python train.py --model="multi-label image tagger" --dataset="photos of plants and fungi (iNaturalist)" --train_examples=45211 --image_size=40 --crop_scale_min=0.5 --horizontal_flip=true --translate=0.12 --arch="vit" --norm="rmsnorm" --norm_position="pre" --activation="gelu" --mlp_ratio=4 --head_dim=48 --fused_qkv=false --bias="all" --qk_norm=true --parallel_block=false --inner_norm=false --moe="expert_choice" --drop_path=0.15 --num_experts=16 --moe_every=2 --expert_mlp_ratio=0.5 --experts_per_token=2 --shared_expert=false --patch_size=[4, 4] --conv_stem=false --layers=8 --width=160 --positions="learned" --pooling="mean" --register_tokens=4 --num_labels=68 --mixing="mixup" --residual_init="scaled_by_depth" --optimizer="adamw" --lr=0.0018 --beta1=0.9 --beta2=0.95 --eps=1e-10 --ema_decay=0.999 --steps=31300 --batch_size=128 --epochs=88.6 --lr_schedule="linear" --final_lr_fraction=0.01 --warmup_steps=1560 --weight_decay=0.03
Rows from expert 9 of block 5, named by matrix and row number. Rows with one number belong to one neuron. Each number is 128 + 24 x the weight over its row's rms, rounded and kept within 0 to 255. All counts start at 0. Numbers have three digits each. After the name is the row's rms in percent of the matrix's.
# up: expert up (model.blocks.5.mlp.up, 16x80x160), inputs 0-159
# down: expert down (model.blocks.5.mlp.down, 16x160x80, transposed), outputs 0-159
up.48 058:102124152111102135152097090176118121122130117116127134126119094100148117113123089124138140102130135121156152166155153090124110106159103088148134111136095132166103086130121105166122113150118162134129121048103063125158140116135142136122163116126161119083124138127136127140130144117120100137094105108123103128136099115124124162176101121138129157056169132185112087164142086133113115108110139088141139123135089121113129109119140106092131141106098158108122136160097164141126139124085134
down.48 117:120123102081117113139114115154118127093115124149079135114081132090149114082124158152143112067111102118105148098150106129153120157104156144168145124139107136124099163115154135083102109110106123162097103122119114109087139131141118139134103101140152118121154102146159140137131100131092133111119105137133094113133143120184156102103089132122083150143140124156149130123150130130139115087095092137181118129147091103117148131154123160070159135127092087151109131148152088168143150088146105
up.49 108:136122126109114151137190141109150177121131141179110091115088096127132071115122163113151114137152143112139085135107113143132164106096122135143124131158147081122172155130122101110145118114154090131051162151127121109135100072114118136113072146117126135146098153141154164131157130157116115133148114108128120113146113104098126127166096077137129169158123126121142176075133119090131137134133150117117107127119124148127131141130132108143114150102163112173142113127161114143184107129142126
down.49 097:081107108098118101146106096097175134119132147112116102124129126151141119128089148095123108108155129141127149135134108153111097115129125132147132132137119120136099156127097043095147090096148123153101149121138117129132109131114136119173136121098088129116143103110119081126185131159124099138131107129127146087125112129150126137095094176145091142106114129149127138135154102126136103136120119169159102148132116142110141127106075071096094158100173098142113174119176112156145125180095137
up.50 115:144116111112105188109193151117155192123136142154096099118111110141150081122127146096156094135163151109142113163136116147142162115100116144148103099130178088117166141148126103103140131129162086115073163153125120122118109081112122113080100146125144123153110150148148139116156124159121101095126111126124114104160091103126150134175083096131127183152121119133144178096125111114137158137119131070105114117129130149118124112138140116147117145112160114152151121116128132133147104136150120
down.50 098:087123115124094111146112120120173151105119163110117093111116128139143135106101146108135111079158132153133132128116119159118114127142146141163129133143130122157120144149101052084143134113146136145084140120142110107124116124101125107181123118101095117119143109116120089154183145170118090109119100143134158112132125131140106146096105166128086133106111125131139166130146085119137120116101117158158098154122125139106138138142080080103104172099189094146114155121194106150157116149102145
up.51 111:139115118137076104117161110160155161126143112122132117092101101128124104126156132090120103136166168119146108127106147111123152131114122125124161105086202126114116124189101155147114110139133116117089155122132133112131132100089142070124154133144126156158111115168140111154140148156122042090169166107157157137121104068085115119153127140121116103157123171147119146157148125128120135139149126091123109127127143126117130118127167125161113136114143176090135131138105111111139141147138158
down.51 090:134114105140101153160096112125149153171130194104115133141164145167112108156111125141099139109121115138155143145132131136151116129160139101109108129146144134144119103135124084135155075144116099144138134133147138157164101152105172128087192139097122127072102131089094088120113119136153122165120168106125156129091114126156074123094127135138139090134142151105101113201119146148117118164126117114148163151135156113120139138130109110150102171137164138122105151111092130118126159156100141
up.52 101:135121103121132167070152177111129152127154120096115146157132142126129155130151120073125068140166104124139172130164126146115141134113128122098119081078173129128104139150119165107118134131108121160150136167132121115123122144143122074100137154145150123161134125154120118083114147145111100085108138133129121116134155147140199138145126125100124162147110132121131167084115143134152176150133130108132158105161130129160125118123170150135138071132134124134140106112091143087110141094147072
down.52 077:146134142158097165128139179129125107140127136166122100142116113156115184132121118177160159101141113145142074086084155125152139142143142131133105125149102126124155119133105113082144172167102144116106107099110124136135145118068110116145118091121099074111156163114116117147127129099141132113126110177135150172125122154120087117161098119100172144101117143101141124137118066130122115121107122109131117136117111161122134154168125090135142160139136076114122141113182127127134124102107174
up.53 084:130145087110137184163113122124143150144127131117102142111106178114131150142115101113117126109094137129165211134217115151108152143168147080121120080124109152153120100090142121143125126139116139123138131148114129140139155141163116098078144135123141132132134140157128109130105149078115139123097127124122135129162079157158170160148148141104121161118130134117129091099152147134160139121145149098123116109169112127137125108125160107146119145119138139142097121117053142121098170115127102
down.53 068:130156146155112115132140122154139126125097125149156123126122087158122154114141097135114160148122151097149098112114165086131170127136123135130111182138142104106171121117126129142115183175087138121113118076111134173154142078127118142152133128121066123105136158120120132171126149137128141122107125173099137163168131139077125119180133108122165124078085131107118136100107114077159127139136162132098109108095135149133094146121164092124138135183138115091110105124151138108109136102133138
up.54 079:122135087108123113121144147082133099126138122138133089145101117131139164143106152133110112132136078121153116147120155101135151135154115117130094080135151144142157135161138151141072095119098159164101127106103072129108173134165102145109153126121163186116113173073133099123131160112134112133141111158121120124070131154111139149091157090149136128089133116128145126155202137134087104118157138107122108145135127144123109135134071136082127140128116105118112136138135174128138153137137095
down.54 110:085087102124130120118163122156128106111124136150105090096102153103152133074109192086151123116128133116127134152126120117103132132110097179144138110168134114182095147158137146117129118135125088133074099137108127123106130125141111114128121107124154126151145082143158121136150125163165115095125119149125095083119138092160124163079116131127056125165165104143129147143170118146121110124120130135143116162148078098107139146140123173115105147094087135142127112146119120152143147098132096
up.55 096:119110193152133131136089119131103145131093123102155166133177102133117165125138101127146121127124101128092171136139133106127106138114133175129118137116122140141115142132146111130126138115128164140177107110124125138105127229105128113164176131132159101092179127129118132105117077129148170134077127119104151141113175166158129132140125124099113079117130123138136115178092105162132143153126121176130143137143123119141101108098155134142116103169104120126131145117141152107090124144082122
down.55 112:070082123117124093139112114099110120157160179112105124136143125105125111073122137120149100088106123165084134118123108140101114168109119164137151138129094088154101115086120113099133120088131128141120149101113102145121153125098127066133114105118151094126160114156110107137166110158122093116083121113115136127138108122177104132104061130120098148126141121176129140140173127135140130130166095154158133129125059140145126115063103121131120146124127105139109139140132130129145140134147151
up.56 131:144142089152161134142102098106130169133110131146144110134104137145141133140123142180115141108121076127102174152136086133165119141128144122178109132127123134119077126138120092122120118153132110119141145138158147133127138143178135164092156097148129169116109132125156116093112083134104161146144096194115147088125096162143199112118176101132115129141128106104124132102138136147119129123109162160133117147133131113153106147167109133109176099159167103137100131121097073147149092129132152
down.56 095:141137137144139083146112147086134090111135094153131116119090157104088132129140143148100128148115137126119122093115095132101132116120151127133170103123100123140103138111134167114128149110137123109155167130020096116141159124185118126158106105143128179149124133149141116129142118104104111121112137137154128137128094088127194135136145139150098124121123107113143107094142145124136129169138111160081138129083137130111106126120123132144177113139124138126148147075151184141143125131195115
up.57 098:144114136146132184109109109160127104115137113130148120127094165121101133171090091142106144103138163148115103093109130135114060101140134095105135118120098141142142136129114171137139127125125091116155138143099102122123115110117133089163088122131136121124159060140140162145130144092135125120177151064148118122097090095101175147153126171147125122132138150095110079117102109096155145134066099132093092137086102101114113129107137125118146123114127137121150126143142142103139145110111163
down.57 080:119065137102113105136162124156153138123106121124178154136117133158133115142094127121122111129209098091167113130110144109144113108123118161127112100139130129119107161122119124127117112168132113157144124081122082090167128094126152153097144158111149174107113149106169120096097129118134079103147108098148106079142158140121114134102133104131145108114122119087104124117144143161167117145151112115119156155135166131101152185127131119083118125128121135133138140075131147173153148163129099
up.58 106:136095143136096179135152136172124090138109096139127170133144148133179129150146108082146159138099132093113108115130140120183104110107089104110127128108125141116138146166119122107082113148140104133131165115112085158115076100109167149148159168128160076099132149124133119113144088125163130111159138113126052110125146096133123128138070112150146122100134103155136150144087087154138129156119128120108129128132111108124116110108178118139122159163117118099141122162126129165134113130113148
down.58 110:089114180138161103149130126110098108120113137144160123119133107135149116137134131109131143172141170111097104154078121135144121125139070157115121144117126120166155147135120119195129137141138137118154149104135110126149122153117128120140131191170150141146092113133153124153135113142179118166158140127133138142132113115094116158142144129106132090137127159175140139119094111096078112154120117169105150153128110110159149116169165149129112137171077140099108083175148149126152117135073107
up.59 087:142099056113154146127100144132183142107127120169144072137142175129146144122114183139125104104102114133094157113174128110149107122136135111128113113172133159136120119163131130116100067121148126132099098143121120125104126126196120122110131105124169120103124157100132128075122109101145104116135083140120113114082153145148150128096133144189136102095154112116141146102158116166123123114095138103117115139164106122113137118129117135123112142113124141154145145156093137173084134112134171
down.59 105:109127128123108113165140140147092099103123105119113133086089156129164123067107128116129174123111134071151147109143109139124114135158116143144148176135134133135137150138188120136142124131139130144113136120107136149113107134118123158157146136153122167108131121130152189203105128129158073142128112162117132126150186102118113116121131122130099105132112114123151136107099169109144090110094141137130146159130090115142133127129183119111134143128101114092065109155166105153161174099141125
up.60 100:132120120098134165066154166120146159116141119119127131158127126127134147133158098059111059142171110126135166148159118146110123123095120126103111090088157116130093136149121146116115145130122121151144144155127113105120130125140121099117130138134151098169145147164147115085122138156118093057119129118135113117143142139129191135156105115104132184128115126151114158089108118127135180156122118100156136112137124142145120105135174130127137080141146136143154115114082160092114149108140079
down.60 083:128126143162089169130143182136117118145133145133129116143110131162108185133109134162175142089152127168136076090083152140140118120148144132121103126135110128118167125145095101091143166150123135116120113102125137136131129131073121090147117114119088075104141141113104095130147139107138120129139104148132171156122122147111075143159095132081166143106101144079145138135127063127122144128121114122128120135108119161123143135168119095133132159122165090120125142114176122111141119124095188
up.61 093:100083137150079168102136145126105118126123119145121153133147127134201100113125128099152128129122123106099141143100102120170156143079068126124104113122104098125127134133134107121100140155141101134137146089123085109120104118131154142134120152138160081136127146133124111090175089128147139101124118093098065085158129128147146125128073104143133167086133098172152151099082109130138138188124112146110141159102112116129136110145155120120150112162145099124136121132133148157146093129100127
down.61 124:104112106124125140130126155131106140097126140148156146097104114119169122130115161124160126116130139108085133134119116099153145132131082183147143122147133155162133141160128152150101120163139127111123113102128120118094139181141108123117141123181163131151127107138188137128131118127168151119157109156135110117136134139132143150104132134129124109166168103164154133118110098103071118094080144147104115171137079079139139128187158169102128128143061143101114117184135134158106109108095134
up.62 134:111130176128136078103117117148091059143136116091137161154149133124110147129147109083115124142125138122126100107111167126092086127134131119098117139114086137122113134123134167102125136126114173193171054128119127125130108162123124167174129160119117071133131116124118122115120131124135133121091148095159114140116197128095102125105127173107130136083125150138110116150116145161135133121139140145158151102130134131149131129087129139088095118125092120096130122119166164108099117122111093
down.62 107:159082138178122157096114135116103117183137098146097126162126132148120120158160115170139131138155105144126131116124118108125125122137124082115137101101107149149134098115091143130148103154150126097163128130110112157167119153103136088100164146135163087126135128134108108078086146105160130147126157112129155155100122173129105142185123119085150096127128139118126127142109080163134131156181098072104167139121152152153139125129130119174139114135139128103114121113088183110106122136114150
up.63 102:119134154108137182071174158144127172121151108128131140140138123122132125140138118090114109127196127140129163151154123147120109132153110118130129105106152109136155164122111121116141145125136142117127139144107108132139163095123127106092121111159141096165132138121125118151120155159127089062143118123130111118152114147143155147215056091123134209137116128138142140114130097106109147151091103069138108117123126145127128111141161118096156105153141104139141107116137147115162136108122099
down.63 129:075134162122089168133115160141140146124109154095151097161122125141153164096118139123153097081133115142147090111098146157137130104132117145134086164137133091175135154133103078086111153116144155167108117095154109116116095116097112131148107121112119079121121129122100118125166136157130102119132101137111140129133150137130078164112112112108137143112098138108133142154125091116118133136128142114151114132089112152109159154169121111113087172088173091163119099112152099109170108132093161
up.64 103:135114166105145119173148128113121105123112164146126136100094121111123109118091147121147162136097147125140103139101104137126111085100128138147114163175111095130147138107165091136134128110153105131092155132120116139130129088156107183114083128133132134126096138142202187129131102128121147177148110121116111118141120096107138136163131038156126115121136066109120147109114112092146113123124141169147147126083113134142132133137154104133110156111108127175143106141117130138191121115141130
down.64 090:085117124114126097173102116077178122133111146113123098137129096136119114148107120096093136136154156146101130168124116163092119119144130115137126089162104148131097132113109052139161100109121156129137174137114132135151121128101116117168128137101093147124132082107145088122170157144132122169141139123139171118134090119115112159124108168130121104098126143156111121123147102105147103141113117180117094136127124129135130118132084071130090154131157124138099147138176144142134138191094146
up.65 095:131122094180120149110137108108152136142143140095135117170155129148174064101154090132112137115123100117093118144107114138179119164122101116158117158133134103118107091109109077122122124145151118150145153120113135089135110097121165126107151153157120136063116131142103103122152117150120091108115087124126149093157092135150167120119098140135123165117128135170170113117119153123110149166118116126108168154147137122153139106130114114162167147146182101163111137107099110151147086166119149
down.65 114:120132090122160145145140117136099143124132105146085161101126177117152098107092148090144111133136105120141163109188130142135084141149119127139143121103142158175142145140106131110147105141154120163100106168157103121090120157100151106141127181114162121143119107126112145157095165153172091100116115146137140106089179145135134161095130171124087105141113092151139145127159124143121130086106126123156142166153125117138139100145099140092109134089109101131105131130157103160111096091100104
up.66 106:132113156158129128136126110135125092128118165153139158126078137130128091131122102128130173131092130127123095127079104124152089106058131107137116134162107090110128107090151116133135086118139051128124150109121110105162142084149136148141106134108123112095143105131162120129137105112122163124160135080109081136136112069102143117132119062156136114126127126099103132119094083120159133130107119174147142144079118117131118120128166112135149153144138117142141094143130154126187134113143147
down.66 103:091080146117137092151137130085154102119139138129136102121119094133136118155122163116108100171177139119082119172089114126116131106102118152132135084144141137192102159151100093144124094137150129114158149129112107101152142163134129123135153140157134171154104079112159080085168130122160120156160137098154126098113118121126133167094111165144124080141155143162099141113139123144110108160133112167116126175135140132145150141145104125121116118120131136129149147143165163129143141180098114