Weights of a small multi-label image tagger.
Training: adamw at rate 0.0018, 31300 steps, batches of 128.
Data: trained on photos of plants and fungi (iNaturalist), 88.6 epochs.
Rows from block 2, named by matrix and row number. Rows with one number belong to one attention dimension. Each number is 128 + 32 x the weight over its row's rms, rounded and kept within 0 to 255. All counts start at 0. Numbers have three digits each. After the name is the row's rms in percent of the matrix's.
# q: attention query (model.blocks.2.attn.q.weight, 144x160), inputs 0-159
# k: attention key (model.blocks.2.attn.k.weight, 144x160), inputs 0-159
q.95 105:205156152136154131128139126075108170087130097136132084149099128084122111158122139111166142176127135122154067102060146130153065106071062083126040130103087105114126134162133072115181106112222117115122151091111096118117108135135100117132097097086174105147095179097184152099117117137135143184159102111123085126088149117114182141128140120160161120157132130102119120089062094148098073110149181035115093140103148198138085113150098105114173134136151132102156100121097166095166159139138133
k.95 101:071088107125129148099117107129173169055130144138152074179169104133124189116159105106127125083129118106105115164184117133091139126139108103134139162143163121148093128154156138210145128139024109134112128179142119121153136172182112129165150154130139112093152097108064124089125126158108132114094137088117138132105139170119125094140097119075126136097143185132159164136125146138089197138081146055147156097135091142169130144100095168121127116105156167189189148184134141035059131044123123
q.96 076:079123137117092147052153197097171074118194156065138189119138168179138145113142118087138108162118102126112167134121143206113077118137106147163181129119096145107180108094091127106164146107132121199181152094164094110148102176136123166152149179132109129135131146098074185146142166120153096110087127107082112138175159153152056091091141161141212196131082118141173142072108101096145159093081148108135128115165156111148140147086138143116118135093121086162104135126152158134154113156083123
k.96 089:097113086162105134136146161126077136148136137115162131111128084176111113134109165099105131135163117119148089140148166136106153130088121165072082151120177087079122147141178133177134131100137123143045105131191220128113098159062105127119142139115099149184080126122157150079119116188171099130145172092103192095076154097109083117077133110161127103149115103142112146193100113087159137171173229147112104153103118141212066108128182143144083106106105100121137127143103066122140146124138137
q.97 078:117129197150131109157106076145141137147135069154151160113137119090197114155096097083125122077146139145115109150067098090122122110067107046100138088088135092185118198150100111099143180136143140114097105103103091147128123123147132120180161174112184070141120147074074111139136110140063110141175118156113148124148111123127169192168094094082130104087187115150146153140104135167065136147170097102133112125049128126138107144187084111132172164193128158077135091088131146108137109146093165
k.97 090:132139112089162145053135145136178130092139139105153107119158176116150127172117095134126093140115102156129157085115101105137104131197131108214180099134029213126144130114044138097117133105123109102146218129086127127115167133095115120107114104112073124122138099142115128184145127095122122113166079134154118110112068114120126120105129163130134158114162117104155082097164146150100096087126051133134098119099138099017180175115083113116163065128117148162108171096153134168157106152123113
q.98 093:140180184160142101142101089111128127132101101182129112119121129064128127132162110125112143071168124091121104153124088126140176106061160072105128139079148107208109161116102134139150111139119161085108096166077099135128146156180135167175155139145175102136148139127099122083125096151044163168138083164143122137158153141169197195185103118050057121116145136142099137081143162174097172164135103137105093097118101137184131161200105106128186141147176175132138089109120167119148146116116092
k.98 100:119112124096122166085154141124162135093120123133142142091150181111140120141153050156116109130124129134111131133128121085179101157169151119249174145111054208167134164125054175092088161102120107075159237145103090116115173116095130118138109099116105117125141089160111107169157132095099133141125118148137090075140093143120136134144132175157131187129155100121147109099167163147106127071103030131145107095120131091045169133111122107108153105128117135174112158115152118157163117146120088
q.99 101:146122147129144145140177167087082120225109133084157179149117130145096169143115106132142208140092147137171109089133152170113146186149085148130129161108103107110128110150165141162157143112145114197140099042143106182148152139143106153088156170133095121132128140094139144203061133181189125147108216075121172156122111098083053122118116104167127149114141137142141124184096149089159089126120190084158171162104151103135146136070115141119122162139085108073076128124113099147128102128115153
k.99 109:154117114098149103173141149091103135133101125139144107147126131195154175096084154111149100187110109157125119093151173170098103084112073155077078066152106092083130098101157128157131132141187157144096078116132152099151150123111138134122129124134134153135096216074182197134087171149139102080124108152123215175058206171131131085085138117142139068137089100138125142132133072074121098124147203130147114153099165166161138106176126144130109084118102091127164108124125191137104114131161141
q.100 103:150127133091192121093100100092176163118064184116103097097161131080092105145193131139117096164154125126111158154153105142098134140117187085146130111111125196127095084141126138135144076139099105080168138198094106118148198163163104109093100083092145102120156150190185110123109102141077178112105094078192089168130107150165170150156114163071097114116139125155076096081135153149101153070123132112166124070166132128143069101094115102108122106094143157150185160111126179112113152116163089
k.100 085:085116127143108147137093093107189122102093138136158138090116122129134115149160140151131164059140138133052129194147079064176124114119112135189167141130095168141135149116073125163101057161108113049192140121123090156140124168184146111152136146183138111104122050157143090147174069113145167207146105121167074095170108130086146140152136189164123152088167153102137107116126091143118121106058060138116097116120126117134141119148146161085144170157144157092118144138171092114115074120084143
q.101 127:200221129173166136177100133119097141166094075127140147128097119099071105151127144153148192147110134076147106068090078214108091111170160101104066140088101150145117175148164080105190111090147165178103080114103131149125133126154135188121094130108141161100097131067147143124080093097147156173109117108150110121128115096128160140137164101126125121175133179063090077158093157138113131163182164142097191144090125164126120151123123123181128117158152093074099113120087135117165133139112138
k.101 084:078082163155126125092168084099136184128164142157168127110085126052148085151137094154195105120168123125110107212162109162146131121135132114136130072094119128158152115106089132136111162165154111092152171159138115161149143125125131110115146108154172150100095059175137112129140069155055064134208099114159121089177122127125183174195097147084078182159171136151166155082147124165090087120098089126123098097130094109166158169140137120080162139138146139133142136166152085132128075097081121
q.102 089:120204122145118101122133102190180114153151069181126131123161145110169059128145080115108107070163137129064125169128081118126122121116144064110166167113150125184131150086077097085161159132073134024149120137111122143092142093102136124200172103149115107167148120153070136097157123121057123132157101168106122142182138144149152145160088139064087119112137116119153084092099155164145132148105043156081125096136127125147098146180122134153164146168175150169149088109142121135144135143104077
k.102 119:143090140105112192070141096154143131092164143093110125076158141066118113179134095116158127094142150137111144156145107109149138116170178065159158113106105163162123135159063172109085155091114072088170186158131099166089139138153110099110117104105186105129145061192067073109184065138091155141163149090139099068161057091111120152171125167107106167111146115119107129103169154205144119144135097142145081093094078099092135132084115098136118128127147178129138182135121069110135136112126109
q.103 092:144189157178147120153083062146144103133130107163128103131132122082134106158143104115145118079127117125065132173123078163143131129092182076145118074118162136199094151118106093109144120140109143078135115180067105133087119124147135143183178131125179134127120138121121129069146093110063161148172055190109152110151105127127211192168127117045098139135162128122121098105132164153106191194125075159106107134104113102163110142172088104166201134166170167100150122110115142131144160128131109
k.103 108:088129157086127158080153101142157129100129102094124130069150160106133087163148061128131127111147146144118135155148125089156114158177148100207222127129070203156136140123041148078107135124100129100186228148087087160097165136108130107129096118133129131092143105165067118175157120095093138175151113144157078089157072105130130145159110171123131168104149109131138074117181143159139114070096048135137117109126124107083157157108105116104152098135116145148129188133146115175167098140097120
q.104 098:193112117092165133110113179096130175101082192081083112133120127137058170151162186126148118165101121098166152082115132157117132109165134137151106112125064176116083095151176121153120102075137104166131133139102133100145134133170088152065066067056140116091116127161202111123116119128120184142096143045139057118075076140142145122109177129155170146168127147110092138115140119114107107086124184119152143105132140175105132115096102104118102134108104144109155177122067173087152142133201111
k.104 120:079170129175155077152123102068111116190124087203178141148066086133173115072122164175125193101126107092064091151137100136137114125092089179125127135119130133141170157102148110156145075187139182114101108128162167143170092167162164153135181151202121161131099108067166169152076113092161131171103112133151118148154167179115145113128152141147104100175170187133134125142078114081118116104122140119098122163159152118137141117167129154127156169145127112094067084170149114141117076129075142
q.105 090:140145173191147109165129071132146114141115117205128098146123134095155094111126128136155140090147156121078065200103075138116123143039123107094131052127222070142135136132124116135143133143137123081124121169118120142135141103136153123168191148132185121154122169134131137046131134133091110114152082182109133143167129129128204179144105106101103115150147104156106131129094116159095175166127102100083092128103101173132075089194139136129192155148204153132181083094111150122114132092104126
k.105 075:127111104084132126070096123126144122133157145103142122071121169142083088159118047141151113153090147121198122136118150122137100150194153075176160133111089192123129099113078178110082136102083106135175242128104085121117204105120128155093107110083108120117145098147125078136155103106103154134153114141169093103141081126098125142149159169135129204053099114106152074096178135165100108081122088117161147069115110099044164133109117097116130093127132160144108154126130159130150102167135102
q.106 096:163191151135132143145107048123175075162094115168093097136175096073086070163139083098093116128154162085109089160133064184097114153106175100112102143121150133165116123143101092107206124106118168107096117170088134132128138126116072128183126143127140126139109114155135132100108109152067123178133121140108125164199127118124171169198091086049081085104113100124071085121139156163153164175134116168135157097144118108165097107151113106197128124143147149132163094136094145084149159116150067
k.106 098:114130109105166150073097080157120131104146148166137124096154149106171153179132084112167125104143146156098162157120121092158064110149158113194161136129055186140142111143075193108094128135097116079176228180114095134130166149162136108134116115117128127150179109176089076124160111110088134116175100140163069082135078141106152153159135192157179174101134123132129126096150105180110105071091031137136102095118126101074164108107121130148138089129145175132132188148133123145118090159110138
q.107 134:091095104108122145072149107122170125104177152139114100071168148128165114127120119133122069110124139161096174159195092082153127129145156148183218112149116162121160133063093157093086133137060126049163175165116145106104178161104109084151129088149127135131158096189096141128187129096116122104165089167111125100112133132151119121119110199084092158092131059138181109065185132147135155104132065120125082108154101104128142140118144142091158106101117169182129165148185112154080145125105100
k.107 089:140165116134049151134079109165159082134146121158084133122163103140156103164176147121071150080139123090062099134134095084147187164150153144206130208126182179138153125134100143082116100153076105102083104133117141153072081125164126124153112135113114095078152101130063125138148134132161190179113180121101065129115127114063082119136129139142142144117145121096095107170099190154161173138102089169086118134148105042137088098115158135147133165155132143104150151150141072143109180110102113
q.108 105:067053114091074144101145178156105107093180184147140112148120153170189136114094141126170099147123137166154120152092193063148124115088069187126145129120154097087158105120121178148078155137149074153111110094187141095134078121116137087135145124126139096148104134125106115104152162126174064048139130131078134138088190143126094085059139162209185127110134101173145191164120054095140124113135110080120107137115130146100137125149163120111104129094100105175144140122139091113104136121103155
k.108 120:175174097151149074162135155140096108176090108123115134168137136160082133121084140114115125182104109105199128073104130161082167152152118141061072133158174104084125109152196111161189150094137150215088072094118177111118088096103142169122111140119088136155123158071151162129066172144141127102101140112095165180087150131145090103098133063134130117147106158109108143179089142073132105146177217129102186154140143152124110125119139119178089126114104105114114110117090157095139162140177119
q.109 125:150233150177126135196111138139111101153104078138160132147108118123029109136116130141143195124122146091152073077093094189129130141175129126115068165118123112137110174160147071152185130090154191180070078109116164180098105118128102177117112127124100161135088139072138139135082110119103147191109141111109145139122086127102154161148156069119115115128132167078099101165082147122145114186142145153084175133125116127124140169141107147193118143154132097087093104144071117103164176125142143
k.109 072:132078135123188136088171136138127180109158089134168125115091142079212133096119089138160114116169113161114121175178147147136104100154148079127153099123098133182131117151100104148118165142190146059124211168078078159202172099174132106102117098137149132127138101160130173145131113133036090134152085135149158092183121167146179193174135142082084167148155093138178131089179139136108094117092086125156089126095133129134181107157131144111158142138120130157104122156125177159122072138118116
q.110 089:067169152103089139078194127125126146119123122093117133075080162139085107112068129144169084165106129070153176158117123144115089095158137141162175129095124164126152133048129172153141146116133119121154193146142139115117143128091123109146164114114125143123094143149121150117161134026136115146102104162111067098135156145157211135090174188129176147127112125100160156092066128129137125113188101116084128073184120157116087120132181145107133071088120141167120118113112134082164155143072040
k.110 147:130136153178121160137114084132121140134139097173176156146116104114184161156121126146130200075146107100097094169122055132151132092130124122098114138106160113151098182172121095172127124160119139105099120121151117202129059115167156172106163115154134136116137041088110130121104072111116149182182121118117106059152086140068140130192127082135113143149172156089135120189086145123105128172104120151121116175123068083121125151141097108157161159224164148059117150160073086134132135129088162
q.111 084:073173148138071097086163150148112122148188055125167137118119141150162106103077129118127115091100161093132110123089147119144106094140076156133150182135137124096224160050113139145131199126141154113103126090150153131139065101100153146208153150143111129141073127098037161147157117097148100144154103167089127112104180149113144109130154117154108154066098120133137155127090109100135120152124092106079137112154115141118122156164166168173114066133126092179103055163154123119159133110044113
k.111 100:183126153129100183111121125182143175101121139124131160150169113140142184169099085096114112112149095117196149151124096162116160086176152091086074109107153098112090151190159088121155175097126135149105125128149146152098103125118122142092127069068140092171145079120135129113127106190104143088161124115085156083123063106115126130181130075110129138172125103080106111173101144148122163188183153117151148142108095104092131137124106073199111111181147171087161161153034125060121169118170138
q.112 110:143105090098119127145147180160098123102127156078143092129139091182097129120129128102140135164110140124179124079109167126100145169178122192122099193176120137062124093164170153168160133109137082179109129105189160126114126104100115133079086107122104149120127120151176105172114131162181124119125185068143134131079092109086062071104169105209153139155077108129109139167153124096122069116118190153158195167133151135099153134076141132130067121114068090142090161133080123132142140129198153
k.112 095:146147138178144096165122114107103132160142128133119153160115117096092141122140156100157132128128098112125147136139142119113138074092123127052095112131194070135145116127189102166166113170147170149103000117170129118137100156174120138135144142152172107112096182086167153087104126143149135118111165113104182158138156128146135172128133082150090066154115137156113150159073074123174158171132208142111154154181132155241074095150161161153110151143106112102146087138121167077083152104135135
q.113 087:090124128097105164091093142166132137108153140138148138067137163090148126172110148181166110053129128184138176102122109096169117106178144091165169102105042183169140154133067133104072140113119102109131159099137130152127152193130143144141079085103120122122154123128096096183158143129119169114191097115176146083124115146182125141130116148080094126140171108091174095098195142116105141080115079067171070126117133059097161184156102143075165163114141194109127151138164112160103099127114125
k.113 096:122166158106090131123100133128192095124125107148114131089134188117165123122118141145075116116114100145062135116155096095174163152144155141253155144143097201130144187115065145055109106144094107074114155140104150114129135109130095111170092122139044133051169089105052128186131126109135151178131112138091111161125118165112130102130119161118168127149140094081140077107150183108143127109096054139122104175108119075096138165140132145120176117134084162131120123127162102147181178119110127
q.114 122:146074112125111146146167145144085135123142157085150160145139110175099141142127144103135155178077164105192121087101163144105140155190090158122106153157143109063099108169168144148135165095116096174084123088156174148084128081080108128086107112091094136116088125120152115158104150151182100103129200103109144113100100085093064071088156101222163110134087149146112169187123134114154083161143168158151173123142130140112125137075149135189071127117089124099075157159071114124141173118183154
k.114 096:129115162172142104160108120103103130142147120141133163175135088082125160072142137106163144128112142133143109157139156121093118057080137099076078102153188111170123121115191080131131106151153167142121000127116139145144080162177143138150154149133201121117118165074129156088105114154165098124125146121117154153111179116125118174133088082131097115129151116177101171176055123151182120150126183123125165156187108151210098095130121131137099118132130099110135085112127195105101151104112146